Weights of a small autoregressive pixel model: norm layernorm.
Rows from block 2 of a small autoregressive pixel model, named by matrix and row number. Rows with one number belong to one neuron. Each number is 500 + 40 x the weight over its row's rms, rounded and kept within 0 to 999. All counts start at 0. Numbers have three digits each. After the name is the row's rms in percent of the matrix's.
After each neuron's rows are labels from the 100 images, of 14976, where the neuron reaches its largest size: "responds to" is what is common among them. Only what is clearly more common there than usual is listed. The data: photos with spoken descriptions (Open Images, Localized Narratives). In brackets: how many of the 100, against the usual share in percent.
# gate: MLP gate (model.blocks.2.mlp.gate.weight, 672x256), inputs 0-63
# fc1: MLP up (model.blocks.2.mlp.fc1.weight, 672x256), inputs 0-63
# fc2: MLP down (model.blocks.2.mlp.fc2.weight, 256x672, transposed), outputs 0-63

gate.569 103:573481526499430465462524535507508431473503466521530399577523494533467499547516420550522513463481551522505547454476522437504526452483480520472443552449439518471389486426469552542470385536505522
fc1.569 097:525505497511405469494545498500491522564456476497492575603559487496473494525470463543440445508480448500490577535450546449499514533483453503460469520479432500484495464463543505515510475559468453
fc2.569 097:482540494458448496481523397456563466471549563500445465495497495566488476443527508542503539613567458518557449564452540567547548455534497541458517534436516529453472489543580482525529499497499584
responds to: text has "holding" (38 vs 16); text has "man" (35 vs 12.1)

gate.136 101:558500561500438458461541500476497500481509560518524482581539459520565541511477448547465479443539495472458479499558452485472553496461505494536497545553476487551501433533462555469494468521394540
fc1.136 105:484490538501527491587529390511518462505492554558456551516493484528485466438526496489582419540437550417505481489501522497489427466516462503477447519469444494435395545503537539499464492528516511
fc2.136 102:529503492472537540501490493485509549505504465525501530503474456431540558493482515459558470512419512480500473477476531467548456467449416545474481487517523526441444588491530481448482540495500464
responds to: text has "holding" (37 vs 16); text has "wearing" (31 vs 12.3)

gate.439 100:566511529443484459511488531510517464532469469485460533591535503447495497526509489541457535470527485474493506498545483542539571502546463444423468485476482456504487462481484515582502440520434534
fc1.439 104:565520516456455540536487484456491563457558506488507470543481431487557459518547418467472536535531436503491486436489489589513468461482506480468418499444449457415498529432505529449497467532500588
fc2.439 101:517541579546448521533514464418520528529543477511506517489547466484514499505576415449500524427592513460534470465459523493529522477477529483449432578356489449484440484566471585483530481490441559
responds to: text has "wearing" (42 vs 12.3); text has "man" (30 vs 12.1)

gate.635 107:528467532448567532453538439516482491493505518477525506500390518427454526476519525496463537459524509548489522448577491466531474495488458561530500464480434545613542500470495580449538513525493524
fc1.635 115:504454504523487486504491464539451531553458464470464535531497480508506506487461532586511540461562618492511488542512496492464518492455523507545566515453499468475486508438504459455404580455505463
fc2.635 109:538496417507543521462508417524527510581521479523505513581454528488537469464480487598491462463433469528482543485480476503418516512465524504452533581438501497477557511452505609458456556465506495
responds to: text has "man" (29 vs 12.1); text has "woman" (25 vs 9)

gate.405 098:481511494536612559489432439518478480486529551458498478457518508502463499491518485514553503514449467460518470483487518545589504434541486494547562439460542511450558462486547528453529564523561529
fc1.405 105:574523476472436496530574524499575486538412522532502467452452490520527447514513502518542518539520464529465488525506562469475572482482471470484445515560484479574486476523481454530565514519505601
fc2.405 106:522542495519457506502503518522546496502476552518547538474530468499493533457503510484499504550534457490473484595524523475555548459510517375461512440536519435518479452552489486444572524509496525
responds to: text has "people" (52 vs 21.4)

gate.144 120:427467539536502537537522532502524559484495469430464479491492513396447511540523542498413408461512543471517500438549428513575468510512538488489506484483484530503515507523500523499492513504546406
fc1.144 107:519449555505484497492548460526506585484549482503457448489481541453447517512513519471475376384517483605444494488565488481474503464525456472498513523478524499513461568495490502527515541538496407
fc2.144 117:516524538523467488529536508547556569464486466465526423525543474493438526521583610434463420423514499521481472498512500560535479575583471579605518490457487482509477521524452512524438565467457436
responds to: text has "text" (35 vs 6.4)

gate.464 112:465479548493501476544468485527513515460467475483445458437455467433427512622508421489472539482492535574517527472510480496478531441492464522433512521445424528551518537473475507508525519489438469
fc1.464 101:472456510505520562580494496466468504436532586459504473468544493501497465499467530558468494552558453453542504521514423494478515514485515523540471484531532429435558473493469460538490532474545463
fc2.464 106:493437597548506512504472497478469502512479470476417462447527469430446446514531484535419444508537448497537475425545464513438520497517479498502474528471476515533549571494430458515488558467447483
responds to: text has "holding" (36 vs 16); text has "woman" (29 vs 9)

gate.523 104:487528484547524476459490545481517510549501463515477518524488507555561426477545531621483475467522484406519500520453526485521516507440493478528504502541527541550446452533513550451585455518420571
fc1.523 105:545528496538621513448543505546452476523515525511510407549553489467561473495460468495534528572495469505513485444499526452526524459486549492462427435495484471558474498443455557443498506541482546
fc2.523 100:588526446578478513474558500476551473586536470520472467492510493454517494464513511556579498508503482458494482448488455471480451419510533529466496487515453502596498508502484430528568429535534521
responds to: text has "table" (32 vs 13.1)

gate.547 117:474481486462423506505526562442480411611478523528435483543514508405467526524461518490487520551524459601595464470502518448424538574527485499487438475468463502478485531533555509503498517439531547
fc1.547 110:502552445542447500559456553506505505461505498552502535527542567520520480438541473505545493506436460492514512413543565501477435488611474527505509488610550457537531483491507517526557531504475486
fc2.547 114:471519475527474484514571500459511420524463501561426486535513539512535483519592459526494529522468400468528496465504568507466520507581518515543481523626537475482476477465501545489501540502495516
responds to: text has "wall" (43 vs 20.1)

gate.373 097:565492482463545479572570523491502470513460503497513489523451509463490510545458538533566544475503497449509597409536496448521467515427528549562543534477461457548516471501523499501456418495562555
fc1.373 103:509520543526475396492509464511515506488507501466504491550550479530503537470523469514456494530509541470496444550557501491489562500563464431576501476459506518467450476495469497499465565554469426
fc2.373 095:456552516509517412514456495427527532553468529440539573547545485549528569503549442530443495525501469536493479532465593450452561527519508502521517466489469457408494484502483512618550534504479437
responds to: text has "grass" (45 vs 10); text has "ground" (32 vs 7.8); text has "wearing" (29 vs 12.3)

gate.42 118:495505547436473503553554450495519454486538524531505469568456494545514557527527420547488522529442499486442486436547496573482446501484522443439466489497455520492450505573519535470502438541463534
fc1.42 108:426477518499534513528421568510514519514459472473532522499482518464495387411498521425469407433597502486554495545521518455578550549500487505560524498464530463503565497495503473530471571474520463
fc2.42 116:468457424572606490550491529454489517495461488474537540462468466457439465450514575505500446454589543462507502493543531431523556478546459524577512487480516524510497493543473526592433505523507460
responds to: text has "man" (39 vs 12.1)

gate.92 109:512549560526461440472478530491504579472488528531520473444526506484490511452489514520468532480576479539442430494506477449516498456496443493540475527505522471490499518432519479530582552447599518
fc1.92 131:503522598489509499527410408450464478514463451465475485525483469456561456490570495499483510468420501484485528470554504497520554502472543545513488469471476508603469493456516544506525493512486550
fc2.92 126:479514575475507441575454493457486484505447523496505532465450460447547483502561509540493459410485532467468530501570457473485541513441537493529482470500472499530469500466521539513568535483565531
responds to: text has "trees" (92 vs 27.3); text has "sky" (70 vs 24.7); text has "grass" (33 vs 10); text has "ground" (27 vs 7.8)

gate.200 135:516487541476463511491547523479574511453444490466488490512534470455584534509453496578503479615520549410445503504535501495442476507481536497446485568515503505522540445476508558482413503615494499
fc1.200 129:443487452478518449484544553502445500507486544549524449445513584497441503495501566538502446509521543520554503546453507455548526490571466481553571409518489516545425555513523493490547543464489511
fc2.200 128:470470502527501468472549478499471469555537448515497515459523529473477483429507577550485429540536543454491472519520442447546531512511481500485546487546466474470454535479505579485505523493589465
responds to: text has "standing" (57 vs 22.9); text has "people" (51 vs 21.4); text has "holding" (41 vs 16); text has "sitting" (35 vs 14.8)

gate.325 099:497559426503470447442508459554485484554566442472547488518504554607532510480485518498538444542491478484492475526492471456454504530514515497499581538503533545511493569509484417497554536551525562
fc1.325 096:529498498495535495485427486460468455465480548448466502549522528485545498401499563591591488602487456505511478545501473484488490534548471485494469475551480572486555518523518492479481465509519521
fc2.325 108:521503477493534429503399506556465506443456461442503506472619492472535493509499494490464534564442509554488487492510538492483539558449565475525528548541518444555508558522504526562519473481505475
responds to: text has "table" (32 vs 13.1); text has "food" (30 vs 2.9); text has "plate" (27 vs 2)

gate.345 105:502578493542530460571555542533587547544549468551476556415501525441498483497500522504499524516493527497549522488504465446497527475500468404544527502466564478538481445567510454531615546459467525
fc1.345 109:454493540487524495473490467560533495565421490504462522449517510458494510524466495524523521522533488575454439515510462422455608535477478439501535491481516547484364502568635554498507511500497481
fc2.345 108:509497534511531485476484469463489525444476519531459543523497484391479484475489461554521566475536464497533452508526488443550518508471501507457512460524584459603497434483517483514541499536483531
responds to: text has "road" (26 vs 7.8)

gate.646 096:450489634445561524450559470538508560466486515435582531487476498506475512555488515551426521550507558466499517465457438467457497487524511534522542513523554497484463525480539503459522557533533527
fc1.646 098:455484476396511560576492531533494464511501512492464547494572538558453475582572494486603492473539493527385581513443517538531418576475470472415535490513440512454525525502519554477562517506565530
fc2.646 097:540483510478560500570469476493469522565440506478551521602541531504528472542578518463564485453534502518452539527523465517479484508485493492431470526551444625479471479456497535509446400464555397
responds to: text has "people" (46 vs 21.4)

gate.236 107:436514469458475567510466489513516531534479495549520498518492462482461451573597482513436550490414431499495493446517542512468505401561531443543524477486404461510564466479425487433474435470521466
fc1.236 111:447523453501508462453544502550481487499515519503517514473437514587557553548501581496553467558564540540477511513492444483547546552456566472533514534501554543495442535479541495492593497548474507
fc2.236 111:530543559538542454545526462501523467469491449493484483498502474496522456535444529453561494473535577460481544530470457532486477519464491483472434627523496523496494407556547458457520509521520497
responds to: text has "food" (28 vs 2.9)

gate.269 112:513493526572508517456526469478535547485497477477476438464400531490547475516499506561615446449546477445445487528563464494587489528470555518491575483543502434527500514523505511511565498453495486
fc1.269 109:554482523556519533448530518428563507531460491463487458477477555517539483471543452509597420472519508416470508543504496548528520524467480489479596475592446490489488487491524575504545552447523494
fc2.269 110:527468464461542475493609446421549468521454510480514524483548537459551483462558477493540489510491482432536453502532593589503455476456508468539552544593513459506496507579489518502533489457469518
responds to: text has "flowers" (45 vs 3.2); text has "color" (32 vs 13.3); text has "plants" (30 vs 10.3)

gate.603 103:599500503402542508520489529539526462529475491495490494494486494470480502498513483486465430455475480532524570438481437516602539497499446512499534509429451444540535501423505511473482530495465553
fc1.603 104:512607508543445563456511471556534552460524443521428540504461425461481553472516518534484464461531431532484548471453462491623483544474504534520481528525474476478575521475547539562484490460503463
fc2.603 104:474504468459482567460504495493515537527505477453456495532447468493492528519496464485528500486533485529434521560470519490504516550535544533521492458527506488460422545520526560481507414485467456
responds to: text has "man" (40 vs 12.1); text has "wearing" (29 vs 12.3)

gate.587 087:461458554533573497459556563562508544474482446494493421494459547527474524449496526532426515557561490543532462482450515415527493590524536522596506433480537464491504533484417495497546483471498559
fc1.587 096:538481516472551497585458408434521501530533518446457506504470469471552471561457552476545485581486430489485497561530489481551432470544542543508481461473490525566545421467458546447507527489553593
fc2.587 099:549438502435552517547490519484476491568509549469538527442463485460534407475477515474489472488516458450413608473500505502531555551472485585523494482574460536527531467476476542453506465467506570
responds to: text has "trees" (81 vs 27.3); text has "sky" (59 vs 24.7); text has "plants" (28 vs 10.3); text has "road" (26 vs 7.8)

gate.475 114:481589506417493469558485547496530528512534522439456432569506475423541453439459424472483499558426502492531464542486535562471486524540543466522506517481504422544499530516438480549420435458504444
fc1.475 106:554567478598512523426538450439534437516432508495522452457449520597565495526510491510513508500537507470430532541473525496514526517474565524498469536505488555478468490568511455434469466516433544
fc2.475 106:469514537471517530439522463552530477514480510466465518399485443498499531527446542424456554482538512459484597467536509502549462520504475512461506507490492541500557512493451477449577507453481511
responds to: text has "food" (32 vs 2.9)

gate.300 092:538562506458561528451409502570505504531544468504481458537413459407520501467476457503485527526471539507553598530446437536487482478525497534514619524487489444534476574458563543516533529545498526
fc1.300 103:519577515472519476473524494553464461589577469434472480505489490443527483497527479489449518468438478532496570418452453591479506497538479503527528498460545460500531474483531501443548474522380513
fc2.300 102:569574486504423517488555556516482485529540540503469498579469435493497512527583487451515552504496471559518519497543536540552529502504493542522473505438491441508488445455451529513482469536422473
responds to: text has "wearing" (35 vs 12.3); text has "man" (30 vs 12.1)

gate.443 110:512520512528476527554600429486534454509451469477544496547479497413501473551505491515469495379485520517507533501516515498562509497421552542531512582428451408424555447489444581459556496517478537
fc1.443 110:555479531522452458526549477544452543457552532492506535583475574409489518533483531535534480407495512399493539470567449562424452535543560525534550523501494456451490499562526496415504484458461499
fc2.443 101:485488571532420593503413525453537518460419422504514509588549532457496505519514518539475467480453561499516559519519539412515487497465553528528520510534522502446458490528525471480506428533490425
responds to: text has "text" (30 vs 6.4)

gate.329 111:480563582513543438464514515473486429540481473508489452515541534529537541454461501513456479555559481483541412498415533528516452502491457520460507554559550531436491452491499480559549543512556531
fc1.329 112:483490527539502432474466476555462537409510529503585521463467497461517534443450482513475528545597536493541404491467495480444487520505510491492426545568479498455503486498549484516541538443584501
fc2.329 107:471497515518506498513535486526530451479550499535492502456503550438559473475468498512445533545494510454541454450552496486474514501538524467504535525567498492443496440521552469518490463481514535
responds to: text has "food" (30 vs 2.9)

gate.168 130:531457494525495441464496464505460500502551544483549563534549513534555511555496507488502542559567461488482511486452478475456476500494443511533465547483507571576472453502506499564510492538540478
fc1.168 132:537520488507481521510527525513542510546567521496470461447479539478507512544429478518518498484523558545546557456469448531531542473513473455511545525499415491527478488559464478476472464500460470
fc2.168 111:535508488588524486505547530516534496608527492551462434496529511513468433488454485530506524566547566503584509533481517524496495428505568514555484584508484505552457507570503491463525430582429539
responds to: text has "wall" (43 vs 20.1); text has "table" (39 vs 13.1)

gate.592 118:551504501431507561565548499452505527554471476475576514545526498433468500584494483456437508515440511528567589446434513500533522505529569530547500597510482557516511484517517515496495547458501495
fc1.592 118:583487511419423451510505512516544503504480579525461509543534465510461564462482532549502502558495485434486535568416449501519574465530463450478436507461481573503445421493492511576557424491470505
fc2.592 119:566564508418478466525555545525567544459521559488492497534490432569507518473476521538488526551488497502477547529448473585498560489510480502489464487494451526562502444486532492520579495492501463
responds to: text has "standing" (56 vs 22.9); text has "holding" (39 vs 16)

gate.291 122:470459497471515521465465437491501477469504477459515542512611541484534477526509525545432512538564517435591517508499457611505546476570476562566471460451521401543436537481489500523426508505480555
fc1.291 119:515502533503518489533447512497465441518522499588492467540444440504436541493519461438545463450428432524513479513468566384510473602498536474439548467539459518466561512510498491495541483513528540
fc2.291 124:466510540489550503546492556481500526495470495531440464502426515494425530537483467532555493462405478519502506475515531450517478603542502492527500440569509569450516475537477411523460474482533539
responds to: text has "holding" (41 vs 16); text has "man" (31 vs 12.1); text has "woman" (26 vs 9)

gate.606 095:537526539523514475501458484573510511534506492488469576530521496531496480465509514512503532536461470471488567422478466533470431475498450500540472504501554487441460476437509586493535538458431463
fc1.606 096:480463482502486510499516510523459525511426578558472495485579471585524452451545503499476502559445559501501505469480500500476494534547496585541499446515462522450561462487530506539491526524501482
fc2.606 097:461482451466535576473515457443508520462510543499556490521581586469452484504501473534523468453506502500491441538488551486502543445523429560482483464470416536545489477509536443514477601538540527
responds to: text has "black" (25 vs 9.5)

gate.383 100:462517439498506491527476467536549518462548456443452510442488505570497465529609499515475469475542429487477571505533505538552579399498437427467477517494510458548486457484489504504564444535490508
fc1.383 105:414532499508458423505454525434516456487422558492485429497459534536469517490546510562555523470542568464513462522470518519521548464529484493495519514489499555492560437503476528526542482445498487
fc2.383 101:417524501485516523490466496515483520457563446481521529475536456457452508519482408473500566511479472498478508475431518494558512444461413488490511457566526478507465495447548519444474548527552602
responds to: text has "color" (32 vs 13.3)

gate.334 088:467475538494493623523498505460452477592476491512473501518454523434529562545482543540561466485522483479509487458488503457445533465480518516558503446484571499482469536520464446452566511400535469
fc1.334 105:500475505516517464509446548470505552492530490514474519509498477573464499480470448505519496509425546492496466506499442529482513519535461516449464521495397516495490531484388567599415410519504480
fc2.334 123:402534488458438573561491470467474509531534529442568510527431427451485548487514487523471512458500487551445529532533606538553481478521502488553486471498493522505527568506513493524504515452501497
responds to: text has "trees" (60 vs 27.3); text has "sky" (55 vs 24.7); text has "grass" (29 vs 10)

gate.190 127:483547465512501512476453433495511435451536528509512533470538586540469501515442512500519473455595543510511461550472568518552509447436504463461550573517547401433591510460526421516498526503512516
fc1.190 122:450522501484581545460445504491593483507518533443457543531519528499520499510525501529562512582491460489525437558514498558474504547531456417533492546531452421459484525516529495444510548499578446
fc2.190 122:407515532461533518446461466511538507507510470476465465532589472499522518513564507451583474463520501456434444576476564512520469559509524507485537478494602463394475559525541488519519569515504448
responds to: text has "sky" (80 vs 24.7); text has "trees" (80 vs 27.3); text has "plants" (28 vs 10.3); text has "grass" (27 vs 10)

gate.82 094:426426532508459519578471510516514553460509483518540556546449573535444571506530499509473481489456591455546469508499497558525440452429544531487532454484553505463517469559501468554502525568528593
fc1.82 091:566473561485522464516504524490515509532452554466414446569539570471497488508549493535541546529491474479493531495488484576500478487436459542491527485545502505520474575530464514470502487536437499
fc2.82 091:471429467528495558486499501508514499478440434461572470467502565532514495477510459499439411540458557478493529475516498485475452490478493499560511480582518540542569566531506498534421531556480479
responds to: text has "grass" (45 vs 10)

gate.435 100:492431540467495474559522435511501533484552504517518452469503505502519502442496465570422516559458494433464538509502546564517519506442513501559492540511476572563475545459481481509547470469461591
fc1.435 101:487547436548509431452481476517539500504477522536516534476522517445519490446560503583513536539510444489498517498433551545502457453504471527422479504523482548509480482468588510482449471469483553
fc2.435 096:506527487533411438464504521501536454502546524502525532462470520457520509534519480486527527565506563550531549528537557529527527433509512531558531524514483537491423440542504472501554525531433591
responds to: text has "food" (33 vs 2.9)

gate.202 098:521434522479534473465460490461474541611472539473419479472449492412489473546492513527518538581467527490485436470518504500489497571511583596479521481479487511557446525504475541495511462435463510
fc1.202 107:610488511500515450548525485374521546506490549507421459443544479491540428439512503503558487509505503538476501498482527521497539479569522504471479460541514441534503492538522522576561523470517561
fc2.202 105:501557548489466530530517469494517526539430435519510488486472453595406506417522535509497516451554453434498464527469480518570522447470511495508445561460428516506522500650477548546571463435491499
responds to: text has "table" (30 vs 13.1)

gate.217 105:517482467401520471417526517474476505532469505516480510463553566535493534524488603455505528523502466583456427491506492504464518557535459476520522570483500409468543515549459488531498495522461516
fc1.217 104:514494568538525502568467505420474559505521466507463471513397499478500468520465521561475569549516540460536519522502530459537485483439500495509540453458498529523488468514548547383532495468509524
fc2.217 115:445525539520553442595449490521461567510561523486458516537425480429524511479563493486500505480451503514496584465602477484548552514485541447453485489523483491534431523503586516474539553485499527
responds to: text has "trees" (87 vs 27.3); text has "sky" (76 vs 24.7); text has "grass" (33 vs 10); text has "plants" (27 vs 10.3)

gate.344 123:550496444607546513464474418499477499535508457471455520476507550488527498455499434557533479592507510447504446491560482471549490509532470543578503494557552436450474452484554488506449503527520523
fc1.344 123:522452422536464570469538504509527503522545444425482452498424503509472532483469485504525489560501535501517545511533498531519452475455506505515469481436512500529469427453506546474492508555516474
fc2.344 128:497462451541453597487529516538514525527538476462473472510480474498495562510445481490486467562544540503460503489532495513452437460465542527481435538480526471508493469449462604516495484519492562
responds to: text has "trees" (62 vs 27.3); text has "people" (60 vs 21.4); text has "group" (33 vs 6.6)

gate.299 117:499455612512513506534455513445484472526550511551529533494518549513427519440527525593440583513470442470406484466514548545500495511489416501541561469477558497532507414590437498466478424470531558
fc1.299 115:513474465494476473496499532526511527482435464456406553488444462473481528512501500502501476473554474527520511491579446469475465459428565500540464553507535550418548530402540543487529578422484487
fc2.299 112:502537456467526511524504549544460536445474505503478531394492454511427478556505468484519512556516476465527529520604537462510516517447587493561489472523548460486498515469470517444469538494455445
responds to: text has "white" (31 vs 12.1)

gate.480 095:541517492522492439494507544503531581415563509527548560507472476438452514594483475545562558482465566540500552477506502540579489533518497490568489528581475502477499468536562530469493494486481581
fc1.480 098:481464535525446514530522531504544551473534518495468494467483447474480492473502416539468488508460582553452527486517456547577524550485538501533442467484548534437522499531510487485456473551452486
fc2.480 099:534436483572452500545452512496509587455528543470459496493531468512562517397526486552472440555556541537554482513493501511467526566478530476461480427519493530443497588476509523494508496548424430
responds to: text has "text" (25 vs 6.4)

gate.145 105:476491555471491481509556414518540496473498478545519479511525403451466503567500474447526427542452535529536502507550520521570515521467477519464483479520459481500493539503530507588423463512348497
fc1.145 105:462537531447485489498560527525574511513498482540468484506553519487523566517483431500549454566474500525536457528506464424510475532494504488448531539519443472448564461414429601620498472506477504
fc2.145 097:500504497484524513479550532483487467495475464517476439486484654524520478443540464495497534437486534499442516489460521531564449523562483466488540512566473473433552547474505518483511502499522500
responds to: text has "plants" (30 vs 10.3)

gate.398 131:601554525545506452448495446485570481471472446468514390534503548478582478490540494476449543498467518483470482531491511481471509498445506531451469494425454493503434491493478542473495484500468513
fc1.398 136:421452469481447549521487497589548547488464520516493596423524519440495584519470445566559468467533553480440530525518439497502481502532496496554541461560582542480521480483537483561503550493562536
fc2.398 136:403451487482553531527511527541507512474493466436470539531463474502464597623476422504544411470445508504455561547501467449527518549538480494526520425629545563441529519485563474598517494539535532
responds to: text has "man" (43 vs 12.1); text has "wearing" (41 vs 12.3); text has "woman" (26 vs 9); text has "smiling" (25 vs 3.8)

gate.294 107:469512436488512475472454523420513545490561470533506460438554493487491498425548489491466438487516485530503603544505568433504549471539516488451571516532515472539460472540519523492565533545540537
fc1.294 104:449464408413443499543493501475458491521458488499462560453539498494492529517455464446496385517510452478522498519479538473455517554514505497507570609519480540537505425476544474510482476466494437
fc2.294 099:432536513499432529524457512450511428417520528448497433460543466457521534463549523528539536426503499523498517472608560528477555485500490513456504462533542441438499522477467528465530522461510473
responds to: text has "sky" (60 vs 24.7); text has "trees" (57 vs 27.3)

gate.560 115:506447453501538507520515490479535510518522462533523495473482521439579487491517508399520461510471460446540470479464580446497515499499463507506531567478479504536505445489535482448540503538451495
fc1.560 111:462493478512489510481491494504547563534477452457457495542525479506454525516465462607512482490520545539552499507519449535440516475527490463534476462483487486456552588549429499561506471526503470
fc2.560 105:477509489497479434508517471517568527496500513491487524544496466528488537461473458536448533481548439471565535472506457587523497448550497446522549498488436455477506425536477548544537510573430433
responds to: text has "grass" (35 vs 10)

gate.530 090:504466562471422494482562555547544531568510435505590453498507449479401544520538489489446473495552533467520422534500559486513500440478504521539474521508552444476552437485442541564539560513600504
fc1.530 099:463558437601550510520439488542454443478489477590405550469464534457644464487471491490504517447500507543484511485460470515524476512513478514499464506453518509425472562527503460430462517523464550
fc2.530 098:519547468559523484483529571548491468515527563587427487501464510421502445531441488487512546438551535509539451524498496548479450560478547531520498500502415442416477489515485453517517477476462541
responds to: text has "grass" (27 vs 10)

gate.271 099:526491496511508498499486510487536474504451504546523500493531531472466532555394525443537442480456471493504612540450482485515481508493517512534533492541567485563473463467554471506472444562467527
fc1.271 119:527477536528515469527436471520473498488494542464509484565567520497546486525532478467495546571409516530460564575473547511546509546531527452547484397516617543493548499462505507503484457565500504
fc2.271 115:511554465537590539493475459546493541432541589460501485472494529524519487497458469521502519588512510517464503576532519450473541550551534438578528414457484514489546514471508505498504529549448474
responds to: text has "text" (26 vs 6.4)

gate.479 095:550508457485542509465489477489534466568501527459492547524527582485504497432591504543498541488571520461471494496499506498481432513402397442524530501574463445496508513515483520416447503559476508
fc1.479 096:485500498553561420479521492481527519557495513506455484511490586482493417466458489491523549468480416485503454506513537520503542509522522509436509510491501507450549550539513453467517489482510450
fc2.479 093:511526526496493455484549512491516544490519500420518479537525555526535503607497436450512487513493457494542499496506390543458550491514533563487453493499515520411516467482559529438568535513454494
responds to: text has "plants" (32 vs 10.3); text has "grass" (29 vs 10)

gate.173 104:526477449426466528630422478513498555483509504521506526564605494550481563512481449473501522524522475516491446525557477484483447421474491454440428475499521503427485541436413574464541496550500536
fc1.173 097:548533468514465531505500432550545474553545404475537549503537503521511472533509495503531534530496454474449514533476519570544436451477540498450485452435495477428484509564449527476500469443471494
fc2.173 101:501509493522513517515478500488473482512556492507535487524471524491442542546543544510538503553525485526511461503536525536457447422464535546470441480429552440500496514553459527501524397533474526
responds to: text has "man" (38 vs 12.1); text has "wearing" (31 vs 12.3)

gate.556 095:559469484590514530509541529508452541536516438484431485548511430491505424551552578496537576488494517429412548522506571583547501491418508450474482465402483517520539431483459500400506482422488502
fc1.556 099:522498498460497576486553479498479485561464500523451575480474519508504459477551531531530444511531580506482454459533497531469507522441464533433483493534468460427487469453516487434500511458478411
fc2.556 105:512524459550540521477547535504434466495454514503494479511560492492575458549537456503535503561498435463528483492502461448507583505499535500542535447524512514526489467511491502506526436594497557
responds to: text has "color" (35 vs 13.3); text has "white" (30 vs 12.1)

gate.488 099:524519564546497505519507460538434559566556481565493528462553441487503526401483502532549524493488565418558473473463506379461533468525500517546480509459479506550412472555506426529533535529452615
fc1.488 109:526387565556501434537514518458459510583416513434509450525440575452535488517509514456437500535479466532504542492509508527460487525544466529540506539522529546505466402562498580433471492478466507
fc2.488 108:462414489557617455507462472458447510501472496523431538461501599448515526446550476471494523522463500561523541543450432511450522478512513499584486532600478521477421468599538549493541496471486591
responds to: text has "water" (26 vs 8)

gate.69 010:520535487525430498494507541488525516531505525447462638486497445527535572491495486527509530527450516520434533519497489558553506457526525481567516510532504468520473477579454499466485465446540467
fc1.69 013:463518519424502458465460518547532525471473501520528521580523458498459493524478438491441488518553420489508462522515458504533504461564501473476496460558464474481540512517577560506399432540464497
fc2.69 015:475569469450475470486463547525515472522474507511562490548512431489511499569486415524466521518548462514464447510507547498502518508576514479526490476532488422458523508505560532565429451530469492
responds to: text has "text" (32 vs 6.4)

gate.551 106:545472559517519564503538461513579456457476537554519449553502546451487480479464496553483481457531546495538502516466496536480491509508597476454538411539532507502521524479483463537536515521499449
fc1.551 106:512503464488480447555477520432466536462472554518444525565523487539423568554462492415487440577510436515443492487520494538464516555531451508558476494474446463526502504484501500451519451470530459
fc2.551 113:523469480543511517464476495493465453458481554506541524533539454549503533548544502464473464515457440506521458447453498583523485551477474529508479466471517481509471484560486501478486559473527478
responds to: text has "grass" (26 vs 10)

gate.79 112:471508515485525451501560447449455476552535490502549530480451456536584563475516504538474524453467581497502498519434506457507522559443548486531437516525540493512451447597561475508468524507483504
fc1.79 108:484558536504527501498506479439530526442465610516498524440479565474519453437454483566536499552470524556521489540519415473541527499483548487560531468483472452435473518515519451518458505531497529
fc2.79 105:590537499503572479481508539427535433526487470499504525517499526465497478419543474618522548525488505470512472483493554497487522470500636558446532483513486434452482569546453556523485504534521519
responds to: text has "table" (30 vs 13.1); text has "food" (27 vs 2.9)

gate.152 131:513495527550537497542468462481494505507536505538457524491481454514454488565541529519454454537497463516503465470537508521545483496500473499542475481486477489449523499525502483495473503522499494
fc1.152 125:524511516521543539473424464496489419526440503429519482520499462475500554506461465460513555468468501477459510509525442564518488536503463451429521539493441540570472544477496482522505494471487540
fc2.152 118:501561488525573489438511469484467414540506483454520529468514422503528533474486452487493523453509470493489507467531443515536491486472457517494452534471436501488483522471472479521558500491511597
responds to: text has "text" (25 vs 6.4)

gate.616 128:563535522522501522539445463520509513480532498509500493557517510487465441494495485425449517495457468490527542481508511547612484567511448441565479481441487462466508533487553507454474461509363508
fc1.616 123:605499551511509591575495454477492497563495488461531481519528482471524465500452503454506463560426458482512552502478470510586453486539452455490482444484476496466550487474496527458488472522394548
fc2.616 130:544486499513530521493542469511523469507429547450503539507535498480463424545454543511470553582467504472526510476522527557504487538528486485567494453446477531463562542491513461453384462515421520
responds to: text has "text" (28 vs 6.4)

gate.640 097:446445508500500479453529526490505420502547488537466560484606531526519457554450522513502477538554474536532491497518554539490510526471471484538486575513529461489589545476465477564538514484509526
fc1.640 092:467471573433434474494493473502525477540523488522430495445535470479492461522491551521447490495589489497520461458476430477441572473547435540494488571493481480562561514493502487563510562489468538
fc2.640 096:497515502497509503456481431463496433472577513478451481444496429555557480508388502531549556547524498474475403496441609496479528564522479549508502542533550506439532535485438478533488477539467548
responds to: text has "trees" (72 vs 27.3); text has "sky" (70 vs 24.7)

gate.75 096:501490514491484516470444423489530511543487438515531543560564448526568444493491533540497519437506546424564556501534467553518473410579499510536525532427548458490487516578534521503491474504508470
fc1.75 092:482512458457460573458432550512484644499504518481502534565484514511503495497557488487418512488453474519554470498567533520570515425515489484480507490500582457481520428507469533476459535531486574
fc2.75 102:397526490536462541498498545476424427515463532494489465509543510517441553467541510459535498514480413561461528463522564412531495467530485527489435494602523448487498503490481476450477448534458442
responds to: text has "food" (29 vs 2.9); text has "plate" (27 vs 2)